Weights of a small image VQ-VAE.
Model: 12.3M parameters, 64-pixel images, encoder norm groupnorm, encoder activation prelu, encoder depths [3, 3, 3], encoder widths [96, 192, 384].
Data: trained on photos of plants and fungi (iNaturalist), 45211 training examples.
Rows from block 2 of the encoder of a small image VQ-VAE, named by matrix and row number. Rows with one number belong to one channel. Each number is 500 + 50 x the weight over its row's rms, rounded and kept within 0 to 999. All counts start at 0. Numbers have three digits each. After the name is the row's rms in percent of the matrix's.
After each channel's rows are labels from the 100 images, of 14976, where the channel reaches its highest value: "patch colour" is the nearest of a few named colours to the mean colour under the peak. Only what is clearly more common there than usual is listed. The data: photos of plants and fungi (iNaturalist). In brackets: how many of the 100, against the usual share in percent.
# convs0: first 3x3 conv (encoder.blocks.2.convs.0.weight, 96x96x3x3, each kernel summed), inputs 0-95
# convs1: second 3x3 conv (encoder.blocks.2.convs.1.weight, 96x96x3x3, transposed, each kernel summed), outputs 0-95

convs0.89 116:451421564515469512425438417543506485567542417461479471432491522538480537508424424485476435547490492517482582547482590485502395503460506588533500451503557467492606467392540470527489479531454452553430479524393529481399504527455513588536489463473509489483489554537473508533523444582359469478
convs1.89 098:455544496524536554530516545429562502501586587431511551531432476548468451469450535575542483488665419572530578507510505491467558513502582455507504524558427563532533539523533426533569565575418476425461491509560544466544506482484449433431491476534562543597525458435466551424526497473524548483
patch colour: black (37 vs 6.8)

convs0.60 100:556573564577430477529534581490548502591514459444496493551511515514596526535541589582606554427509484493472484460481584386572513494506496458508525557419412509486546559429501548462485506513437470599469509478520419533442591519529530394490474499480574511509553411517485495492564498466446520540
convs1.60 070:464395486491533493402449424461432447515554491492448395432473441490429565426536430412469526495454592458472532532470367453459493593490544529508511479427607499383421431514474491495507460491445489489492499547477510451511407446530451531528549485464486514449460513516479544475456500432569484503
patch colour: grey (80 vs 42.5)

convs0.3 109:644520452499482477456487625501516535486473546593583499496557518517507597507571448522481499522474505533469445455515482566456538505557452439419526508574494499389501446581485512501587462517521530535552508467504532421445462510443437456514499513460417572547549486435429494399444564543525525400
convs1.3 094:372545474446502407569447469453476538530498432443367482498526401486449449520462464512485511528560447495509451486491486555524448569451416491456479507572532572564502566472448528440419468477478462537478542557460535479555508598530501463491573448579587476546387495563537516500546470509477424546
patch colour: grey (73 vs 42.5)

convs0.10 098:563574591447527549462567487493453549473519518539614428414498483502513536512478527501501500514522450539476526468597406529486478471522545475459414486561507388559507512653483560450516460418471491430411488468473431407596476486505455530540518462527517564526526477510516509499466539494532634541
convs1.10 087:508373445355516500550411490417530514510506564453443386574439419566538486446477501530493550572529571468471430524487581559450483443476457458505504500623551542449488494542449505439454567478436463513485493555529523491465511480467523514449519471531475493569447483499475510478458478514514401391
patch colour: black (71 vs 6.8)

convs0.85 098:565444530450477434546525528454485470607611459578463471470541549482501581439499503570495490496492557519486549468480606473505446517499466456491406428483450502402492568532411567451508448523450494595443560562459506493363510488460433473464534514487448454508557435531480560489477473539587502421
convs1.85 113:462564459490490399361481419444602517467560586485433437541477447505504532511477604569486525479527336558493597484544450552541527547511518551481525496544477477550472493529561492458563487520562522473488440484525538440544534499464573509435523482506558535608558515421550486500492467514533555504
patch colour: white (41 vs 1.8)

convs0.4 096:477520518479493507423532435484559417498521649511543504517537470514400514441450575546435527562491540388478493421563578521514519545595539573498484490462472416485463503503512520520311451482581490457471462525402497514495449489447432484502462511456446517455536494552518508448523523522571513529
convs1.4 127:527501513457518459427505533487494542480407467499517562469555522496495482547557462480548552496446588511561487534423375487570456318462511500507358452518462524477453523564514515456497450424583504581493472462461497511454535381434528575405454527497560458507465475516514508504486564512499528444
patch colour: black (26 vs 6.8)

convs0.58 121:475466479448408526461395539522522446408494579443501513550567427477411452501499533449458534512497544501434507552459636512542479487482577474559417508621482540545563528465563421490554516498568564506491466545456482486541548564492560478512546565559492619494584443521477464544532504510513572472
convs1.58 110:548556547524506554439541556475454408544504545528565453449502514452561556603481498594509553481610563531498509513500572538600500518491591525639496515635565489465476462480494474491554512450540574495576565518468535547534502577556418545443489506495476562546509483494515501549446458584534498525
patch colour: black (37 vs 6.8)

convs0.12 089:561441448456551543541549547546494487422473448556611481518496448431447505459555527517596505535489437438457537429550492509493580463555439531516607454501508510503477420467387475471472537489525538464533499501451553481603533482529515521422485467544519513481448511436439435460564480480630569385
convs1.12 092:496470467534421606511462577451502497554391440506492428463394544518558489536448489477449446469463443521471361565431444498504526469460600584531396425484508486541534548550477523511499423543556484551523480557500473500550497530542506515530427551453446500510483493478466436489456477626546424462
patch colour: white (47 vs 1.8)

convs0.81 141:485598482525549435488467524547554495534500549465503570533516481509514471522518459525495504568470586486536455506522671567557566571493565506513469565493512477447533449484507486493507515586468498644476598505548485582491517554640538494564472546464451493566607509466473546401523441499484533513
convs1.81 078:514578423570467530488474432451554456538438496480519504393511496455459499529462480555532528623550577547437442473535431473513475318503502448532410455502510533568490507493524491463528499423490493510486527475489426494479531416482519544640421456529518510474508477556513407507567506551590486496
patch colour: pink (35 vs 5.9)

convs0.74 098:455618542565451458477515509542574544555501608513494522403488517562413507479533467582503500569592541576486521523493489494473534540444550491475449473510530394514500455554498514475630461521446413603459571531560431526502480562567533497524463536454553427608557499466468533488554475467484484537
convs1.74 115:524416635464500544502514536497480416568486395486499377539547521531488551499510471471441481561415599401468421479447522505552376539457483415504459450521487517490466506516523457543397491457519494493428490474440432507485496489518432451548452495472422457427499492568460524578510528546468548447
patch colour: white (50 vs 1.8); pink (27 vs 5.9)

convs0.95 095:561397535458506532530422480480465458444463378462507619491502471590546474524512515498484604547478515445453434481551422536510458482474607464530553441503491556617500470466538472585469493522547486477496460489448442462441498482580490521462502589476430499495393490550564477582474540500479447410
convs1.95 097:538561592459568612486500576586499564449489586511557552589592561601559512595598610529533533457471399533504509492531484462595525521518534492507544504459568529535519533517427533488555503493539465518542561506465529533438490507533482479476477477517459501469576580509453548538610514536540519496
patch colour: yellow (64 vs 1)

convs0.84 095:565517531599560476582545512473512481502433418447537516488594484435380521552461479542464546525447562389511487542523506499506494561484450535506521483454496405460482510589505534451433469551552473494395492454454444485486496447534496357550498488508549502475430563518552517508535574425559449601
convs1.84 101:502481544348450515456570502500508575511508617532387418489528537554495480496576479485565591435510434549512574479496507480524540526528579504502469496533492599484571528520465452508551483480536531545561432560548558480517498488488503613469550549555491498556593462492435471490582465516447611458
patch colour: white (53 vs 1.8)

convs0.33 077:574404461417452533492620625516406478491446476487484504532446527452491499500522487532605486548521462444442489426535507494422512537512504442466488545510526492598535438434468508511488494416489498584487514499463532420431459507534524549490442494406542579495498506486378478429553468517615540446
convs1.33 104:602527442655547629572478531533463552537551639494480468498516523479453493576602467557525437492566465488503497558448464505497438493569503578463478582486524523487526524490552568488495529548433538488481469482537540506617479500544494494485566473511553462522503504582496488452625462542525525473
patch colour: white (62 vs 1.8); pink (31 vs 5.9)

convs0.17 093:523476484541446454479487443462631464494466425388547558522470523525509465460492541508470496483500466462506468474632459477403539521473476503453531494452502402562455524491538502484520531488499465481545374454476531489474570471559477426456497497558582541534366420431478520493528481485474406636
convs1.17 089:508497517392519462526526503527420546481496472557521401515594478540571527469475423434548535475446532503452486517433429510521486396528514460518422389484533519430424445534437510546478420523451446556515533540507461489506446393487521456497470478374460474399551536551479519492580555482547531407
patch colour: pink (35 vs 5.9)

convs0.38 095:629466573507470427528520510569610502489522484489458544484532510496570477516519523453436555512461507455479507393507593454566492475453487538483436537496485513513543440488444531490486600584464456558539521532406526527516583502537442432408522573468501414454512418545416553534523414570476421527
convs1.38 086:513479379496456442466453481488470489503504518528465570486547531507481546500486541605522449452445418511510559547436334478442509430518518460547468498446496583455495495562498509564577452476456500524468476464527498547441437454518583511502526471559559606535542532473418602443537544520501605412
patch colour: grey (83 vs 42.5)

convs0.54 116:533566433576521493429433499542490510481450432424565602569458509542527479467523530442448541426394485464472486472627399462555510487524545508510525515553517534478497446474446495481580496504504443427454511478500520426594512433567559456561479510490348440537538399535517473474481526493478491554
convs1.54 093:485603534346521506426658507526521610521466532519490380515514482464473522510524552471565591475545472499504485494397476488475408484443523474460470466525504496464399555570509444435403541448523498518506522489451542504433528557448494480445519464478530446468490502543408561460514521540486544467
patch colour: yellow (61 vs 1)

convs0.92 165:512434502462466495544424511487511435456483476528641526554476466458514469448457494489495495463474479461481448455547401606391545510445466454473556428479483489572551436431515452479524505517528464384540458430567548479594492549564496493480530536578476562480360482480486522554431519420459443504
convs1.92 112:485393538468544460446494501538485497465514473436550495408475427556463524505380502503448476519434486446510483516501520520456415421508562437448449497547492528612464471493463469396459545431457492505502507449464480531565486489523514549516497504454550535469507510393360494470533492460429473322
patch colour: white (76 vs 1.8)

convs0.70 084:578602500528530518501548501395470526561498456576633456429423425441454475552516482531565512486489517432418569573586435503460457558517540423455528476555472598498465533489547520413544496472432558467480512432500490514434545500506584422491438560537482487498545479432469511502459528512519466410
convs1.70 090:364429582562494490513555436549605550533378423535499620433500491444576470477536445487554412493459500503534446497527524511472480502500442515449567569543606443482579516503451490533439515511474464490475438551503483512508493493534476514504490463478543541515450462546422537414460575444531502602
patch colour: black (38 vs 6.8)

convs0.87 099:489417559521512514494527455556492537506515376472540493452483483502513532401617408452420574455455576430487553485451488586495433502435434534487559455447477490430512542641528515405423493559524516514504497504433531481432549457507527565473468530580470467470459518443499507463428396517493492504
convs1.87 115:581538509557473522533433456549492447527549551519505614532433544514660529550557473591431425432584470559467509445498426458536543510515541511517449427538594408553578585580470487492534476495472508408443525515508460552538522572544439468509484569510484462565528502502469474541508463534531487469
patch colour: white (59 vs 1.8)

convs0.18 084:545538440480523530543578596514523448516560481489461497576536531538540499462527555539599480462552602537564609477449505382565514448480497447504495500553558502534592465537511458519538440471467439529545443549461434575469517520439407500492414443449476414482475475438451545496598555521533579482
convs1.18 101:459545393436485426447429486470507484462539476510539438465506511472463468531530512524512541537454567573574557509509495554496560464502560542491511517464507520394492428485436459436518548578544537514522655513560547540510597548673513537530578586470440487471574480527541513520485492518481575526
patch colour: grey (75 vs 42.5)

convs0.73 096:561557448504560470521514449497554485531526565521467470552531515478574543511533551551518507554527451534539541554529614481511445481532499498481415549467489450468504565531536506543443496483529452516457596492493431553410657413692483410499518511455461506521558523485472497548569522582477546499
convs1.73 087:504471447539520552535506514528443518476422470484543546472455476477484441543519478583568561446450632420553507429414576436498534382493456418421493521461519512480491470436494498521397444483553524542489558461501468538489437491457520459606446555479414463392463532545571503527532564493465422485
patch colour: pink (36 vs 5.9)

convs0.6 105:489453591505494500508421472529513372511512611487516535511582495479583476490468521486514505527450472447406589551470502522510479533531487514609442535539516344517630508498490613492454491511489459514513406517386520522433504530462469478501482483439506456453550526547582521568560494551550492495
convs1.6 074:469568475544579523524526534469457490506511481529536398572485551512568575523497444423427513484443567531533500488528441512498503397521466464534340464445413497526563519498474418476610550491514530537504457414528473562487521387458468518464544446542533528481449518472394497425557589511511550471
patch colour: black (55 vs 6.8)

convs0.22 137:511467524510517481529559487456596510501532654593571445503552470510530535519452496517482488492509444492498492434450562495446433372513437516509483482585511409525490493463577555538403476418506408422493474506471442472446432517434450505525489502419442496347494539590535508475534518476494492483
convs1.22 123:474523507397482523475540500473424465508496460471463502508500511498424489540490451512540523544528397486516540493550476462533495493520557545554394503536458539522487512553493506446477510520518592545554599559487592550518529557526529528579544517543578517482554451390333421409536390474453580439
patch colour: grey (75 vs 42.5)

convs0.1 099:499486488640472556519543547538493501511570509447450568573616510548529484530580539504529572620528497447462555522428509415501508494460510383447438551536447495467540496497481424523504505525485562557531536523364576500511453500422471523554550460517448509503530474528459628492496492530577524529
convs1.1 091:541529490444596462511465524483442551532526486474536437487461488542451524543389504515373556478521519553485506398562496499545631453507536522465488505517534497636470499513530520623517490455524418457458492502606476473452559589528473473524510488525528510615496500534529395500431418557501464500
patch colour: pink (29 vs 5.9)

convs0.77 075:560443474500468410527533468498436588496600535540421426425508526478517588508479531530475477472491525528557490419529478525628515495560546496523395477526530527444489559516465598565484498426550552495497339460470559524516494536390569528485516526529548506541496517543480504458589511545562450440
convs1.77 098:526496354501481539490471452486539518473507465497462524494482477470445483524549507546542523467477664564525524558380627357452567547532447534494471521394476498403447444447472461505480513543472517518476551570555562521477480530505518503572488525535563442484426560552531480514519495424508476546
patch colour: grey (72 vs 42.5)

convs0.61 066:471594475533481480552605498502525518598590615498511518482514452593563506469490552527546498495474504521445575528502420428421449469563518454492472551606482585516474524511543507531515530430443468415510548487486472557429587543534408459443392500457453432556528437492486474527558451529479561480
convs1.61 121:433457387545496455463433454479526470457496372511453515473501452479484452534562510506492490510500603524560477485427668459538540520475492525525601500417495478394462447507469498469446520540474535574460470496500447508469498551504545521621486527501545505455506515545567598603466510501566528582
patch colour: grey (83 vs 42.5)

convs0.8 096:662490566544450570463538586537550555452486481517498545478502506589554505527486630511595522565549489585464518466517452420474588397510444482434434531568486480523550481467474484462586541449509475504523518523431424486447494449461435590553536455516523481497474457479439544522535505562481510446
convs1.8 071:418604448460533449524477451497491485545561544507415455501540502495445486478545412477452512464593535421498512533512514566536405618499562462516585512683545470504451525579438536563407459573474463532455521492493518502501552528539526504439500468458505533587500504512541510470562562484475435458
patch colour: white (45 vs 1.8)