{
  "model": "image VQ-VAE",
  "image_size": 64,
  "bottleneck": "vq",
  "encoder_widths": [96, 192, 384],
  "decoder_norm": "batchnorm",
  "decoder_activation": "silu",
  "decoder_block": "plain",
  "nesterov": false,
  "ema_decay": 0.995,
  "steps": 6600,
  "warmup_steps": 1320
}
Rows from block 2 of the encoder of a small image VQ-VAE, named by matrix and row number. Rows with one number belong to one channel. Each number is 50 + 15 x the weight over its row's rms, rounded and kept within 0 to 99. All counts start at 0. After the name is the row's rms in percent of the matrix's.
Before each channel's rows are labels from the 100 images, of 14976, where the channel reaches its highest value: "colour at peak" is the nearest of a few named colours to the mean colour under the peak. Only what is clearly more common there than usual is listed. The data: photos of plants and fungi (iNaturalist). In brackets: how many of the 100, against the usual share in percent.
# convs0: first 3x3 conv (encoder.blocks.2.convs.0.weight, 96x96x3x3, each kernel summed), inputs 0-95
# convs1: second 3x3 conv (encoder.blocks.2.convs.1.weight, 96x96x3x3, transposed, each kernel summed), outputs 0-95

colour at peak: black (91 vs 6.8)
convs0.51 100:78 79 66 54 41 55 62 54 56 70 68 41 48 65 75 62 44 55 30 44 38 65 61 43 44 51 65 62 67 40 74 61 57 62 51 56 62 59 47 37 52 35 51 65 56 34 68 48 39 55 54 10 73 25 57 16 47 46 50 33 57 61 15 43 67 49 36 41 39 48 82 36 52 37 58 40 48 53 37 53 22 40 30 43 40 64 80 23 69 59 53 55 31 20 58 45
convs1.51 097:36 41 34 66 50 57 46 42 53 47 36 47 47 38 42 49 28 09 56 75 32 33 18 64 37 35 59 36 46 40 54 49 70 43 28 65 33 50 82 58 53 55 43 59 54 65 72 35 58 46 35 56 50 49 58 47 41 49 66 50 64 54 76 79 57 26 37 50 64 74 42 78 50 40 44 45 40 19 62 48 43 54 75 73 41 37 18 18 36 48 71 44 37 35 46 30

colour at peak: white (33 vs 1.8)
convs0.46 122:54 54 29 50 67 74 36 59 37 49 42 31 48 44 35 42 60 18 73 45 32 39 59 53 41 46 63 54 40 63 57 51 47 40 42 36 62 63 24 65 34 43 44 50 47 28 58 72 43 28 42 11 64 42 72 60 70 59 50 09 43 61 47 46 11 55 56 40 54 31 63 59 44 61 48 41 50 51 55 57 45 42 31 62 00 55 61 71 28 52 45 34 40 33 58 64
convs1.46 104:64 63 39 80 45 59 45 66 58 39 43 41 34 79 39 55 88 56 51 20 53 49 70 38 40 48 47 43 49 44 58 69 43 36 47 55 44 50 35 76 27 28 21 39 25 32 20 79 37 43 49 46 81 49 45 46 28 46 48 95 59 47 45 59 40 73 47 56 35 69 61 50 41 26 51 37 34 41 61 44 29 35 57 53 53 50 39 39 65 52 72 50 47 63 53 38

colour at peak: black (29 vs 6.8)
convs0.56 113:69 65 56 63 52 32 60 41 71 61 61 50 36 48 51 72 55 51 60 67 23 36 46 56 74 60 20 28 54 57 45 58 72 65 24 48 58 21 35 38 69 62 46 37 39 49 54 28 41 91 67 59 60 34 20 64 57 44 59 89 43 67 54 31 61 58 52 48 48 56 66 32 46 48 50 47 39 57 45 47 34 69 32 52 64 54 64 64 66 51 67 29 67 36 86 42
convs1.56 097:58 39 53 40 70 59 89 25 31 40 43 41 52 74 61 48 82 26 60 67 45 41 44 42 59 43 48 45 64 43 55 59 47 41 40 68 69 60 44 56 33 17 77 57 23 43 49 68 61 72 42 69 68 30 49 52 48 52 60 60 84 75 53 50 17 52 68 25 46 57 54 61 34 67 47 61 62 60 73 27 57 53 50 49 50 76 65 42 66 49 52 48 29 49 30 66

colour at peak: white (43 vs 1.8)
convs0.83 081:37 52 65 42 72 46 64 60 63 64 61 66 44 56 98 63 38 41 42 56 53 53 28 50 36 52 57 73 54 59 17 39 61 88 41 62 51 59 63 73 49 41 53 56 48 57 54 49 60 46 44 32 62 37 80 61 37 48 48 83 35 54 35 36 39 41 68 61 55 34 64 44 43 54 86 22 30 60 45 56 71 61 34 48 44 49 40 61 63 56 50 70 75 66 84 40
convs1.83 121:58 35 45 32 62 31 71 49 56 33 34 49 54 55 23 44 59 35 66 44 58 78 51 71 47 54 51 42 44 45 88 25 86 32 60 31 39 36 64 60 40 50 28 36 38 13 26 51 48 56 62 45 60 55 46 54 65 51 46 12 43 41 40 48 44 44 56 34 31 44 66 51 47 54 60 39 47 47 31 38 21 21 47 35 25 42 52 56 47 69 32 51 55 48 36 15

colour at peak: white (71 vs 1.8)
convs0.47 100:74 39 75 53 53 71 79 57 90 47 39 49 38 59 19 36 70 23 45 49 25 51 74 44 48 91 56 51 86 93 63 53 62 24 43 39 53 46 52 52 42 46 42 32 57 53 51 46 53 48 41 41 66 42 45 53 24 31 43 39 66 42 36 43 64 53 49 41 31 59 56 48 57 41 62 54 43 35 48 51 72 63 76 53 51 55 50 41 56 49 71 54 52 79 55 31
convs1.47 100:70 51 84 61 72 81 68 50 57 49 61 60 54 49 79 46 63 62 56 34 50 40 61 66 60 38 78 77 48 78 48 34 42 69 44 59 68 46 45 68 43 52 66 51 45 75 54 15 31 68 31 49 69 36 59 69 58 62 42 47 47 55 40 72 49 62 46 72 58 45 74 38 48 59 55 75 55 39 57 63 59 63 52 49 61 49 56 60 54 39 81 37 83 63 83 46

colour at peak: white (35 vs 1.8); pink (29 vs 5.9)
convs0.7 093:58 63 75 70 63 36 51 64 50 22 79 39 51 37 55 72 34 72 57 60 70 36 47 75 49 53 69 63 47 77 73 48 58 61 44 75 63 55 45 20 56 47 43 69 53 40 51 38 60 60 83 57 45 51 34 49 38 56 77 52 55 34 62 18 43 50 68 50 38 32 66 40 46 32 42 25 89 55 27 37 27 33 69 55 40 50 55 54 51 68 46 45 39 48 61 32
convs1.7 081:30 57 59 28 38 58 56 48 51 41 34 80 62 67 57 36 45 28 34 66 36 35 66 30 42 44 36 36 49 48 34 94 30 51 34 50 45 51 65 76 59 47 55 37 31 45 56 62 50 83 41 28 42 32 63 61 65 43 04 51 50 67 30 66 53 53 48 58 59 41 45 46 52 71 54 62 30 39 78 54 72 75 45 69 44 37 45 53 54 37 51 61 69 52 21 48

colour at peak: white (61 vs 1.8)
convs0.82 134:40 52 38 48 65 43 62 46 65 66 63 73 50 48 57 52 49 44 54 48 43 44 35 24 63 45 31 42 56 60 49 56 40 59 51 41 87 59 92 92 36 62 67 46 54 60 72 73 69 43 56 36 26 43 39 42 52 64 43 45 52 70 28 43 56 60 63 46 47 42 66 62 65 48 94 57 19 83 39 48 49 49 50 59 49 39 65 46 41 23 64 38 57 24 75 58
convs1.82 118:56 58 58 50 51 73 55 50 59 59 61 56 41 51 23 62 77 60 50 40 67 51 51 45 56 73 54 62 51 70 52 21 85 56 52 46 32 23 35 31 55 78 00 59 58 55 51 40 39 49 52 52 42 50 56 69 58 49 61 66 42 42 56 46 56 39 57 54 67 55 37 34 55 76 73 63 84 49 60 72 66 70 51 22 59 55 57 23 48 55 71 50 55 56 41 47

colour at peak: white (44 vs 1.8)
convs0.91 084:37 35 80 50 14 58 42 42 57 58 16 34 41 35 44 53 46 45 45 50 31 50 61 58 51 74 37 27 70 82 56 41 47 37 56 09 41 63 31 75 40 73 41 56 49 44 40 48 35 57 40 60 62 44 26 50 47 43 72 33 56 65 50 56 50 79 50 74 49 59 54 48 44 47 48 34 46 44 55 50 29 53 35 35 23 44 77 52 55 49 60 50 61 18 22 77
convs1.91 081:66 42 60 44 61 51 76 56 60 33 55 60 42 36 78 59 49 85 44 54 70 50 54 43 68 29 53 40 65 58 14 45 55 49 51 53 73 49 49 35 60 42 72 44 31 30 59 62 52 46 29 90 49 73 46 74 55 42 72 47 48 99 61 69 40 55 38 56 35 68 70 68 39 22 48 52 56 68 36 35 49 56 60 43 38 53 48 30 54 54 75 44 45 45 57 62

colour at peak: white (64 vs 1.8)
convs0.90 091:23 40 75 46 75 39 57 64 39 36 12 50 39 52 48 48 63 56 33 60 50 36 14 68 41 24 52 47 38 60 60 43 44 28 63 61 55 58 36 70 57 68 58 41 36 46 55 39 61 55 45 26 54 13 50 49 52 66 50 38 21 42 45 67 56 59 59 57 45 57 48 29 31 36 40 59 52 39 36 45 29 42 65 26 20 69 55 46 66 65 64 61 43 96 57 59
convs1.90 102:51 60 56 13 39 75 32 68 60 67 62 47 58 53 57 55 41 30 57 63 61 53 47 53 58 39 59 62 71 57 49 57 17 62 45 62 47 70 56 39 63 60 67 63 86 69 62 54 45 67 53 69 51 91 46 57 32 58 49 59 39 49 59 52 58 63 27 74 55 67 33 60 58 53 61 44 54 39 62 67 58 51 60 87 79 25 43 43 35 51 57 32 73 18 73 42

colour at peak: black (37 vs 6.8)
convs0.29 092:09 52 41 64 60 58 37 59 56 55 15 46 44 54 47 63 70 30 29 53 51 47 28 52 46 55 37 49 67 57 50 24 45 57 27 69 33 46 63 29 64 44 68 48 44 49 70 61 86 50 50 53 46 45 46 02 31 54 46 46 43 46 65 32 48 29 52 52 45 71 55 58 52 35 52 60 47 58 47 15 53 34 67 38 71 46 53 28 37 76 54 22 51 46 50 17
convs1.29 096:27 27 69 81 54 67 50 54 48 59 36 68 29 83 71 41 30 58 74 57 63 47 33 55 69 30 38 43 67 47 49 50 25 50 59 46 61 63 49 29 64 43 83 60 44 57 38 35 53 58 42 69 52 73 52 12 06 56 53 59 58 68 58 54 10 61 61 50 51 71 35 76 35 57 46 54 53 56 58 37 53 54 64 41 46 57 47 43 42 40 37 35 41 46 39 61

colour at peak: white (36 vs 1.8); pink (29 vs 5.9)
convs0.2 094:45 83 52 78 50 58 65 59 69 79 69 38 60 72 40 44 51 47 54 54 46 44 50 79 23 68 60 62 41 50 20 47 63 43 65 76 57 41 66 48 55 62 60 69 36 60 48 40 15 35 69 63 43 64 46 56 51 44 47 43 38 46 32 30 50 41 56 39 32 50 46 36 59 48 64 05 62 60 42 51 36 30 30 66 61 67 22 41 61 53 55 44 36 61 61 12
convs1.2 085:47 69 57 43 46 36 40 34 43 35 38 61 72 91 36 33 90 47 46 52 54 64 77 56 41 61 44 39 18 24 57 86 53 70 54 48 37 75 25 53 48 41 45 29 71 39 61 52 58 59 66 38 57 57 70 56 60 52 43 69 42 24 61 61 27 65 33 41 45 49 25 39 54 57 33 50 52 47 40 41 47 42 22 67 66 45 62 51 38 71 32 37 74 49 45 53

colour at peak: white (41 vs 1.8); pink (28 vs 5.9)
convs0.45 080:48 50 55 39 54 07 75 58 27 49 52 50 24 58 48 41 54 33 32 53 57 41 54 71 37 49 79 64 48 69 69 36 42 53 67 51 43 76 60 35 63 43 33 57 63 36 55 19 51 47 70 40 38 28 41 55 13 77 63 60 45 58 48 46 68 30 60 66 54 52 57 78 60 27 34 52 48 26 54 69 44 47 49 22 45 57 57 22 35 53 44 74 28 60 61 53
convs1.45 094:48 47 39 26 30 67 42 59 40 60 38 43 46 51 58 58 16 01 66 49 53 61 75 40 45 66 29 49 56 62 39 37 43 61 50 47 45 29 37 47 47 90 50 58 74 69 53 36 38 72 36 74 66 24 51 65 66 35 52 52 56 65 57 51 61 73 36 55 53 52 46 36 58 56 51 55 46 39 53 65 59 48 57 83 79 52 37 64 47 29 25 18 59 56 70 43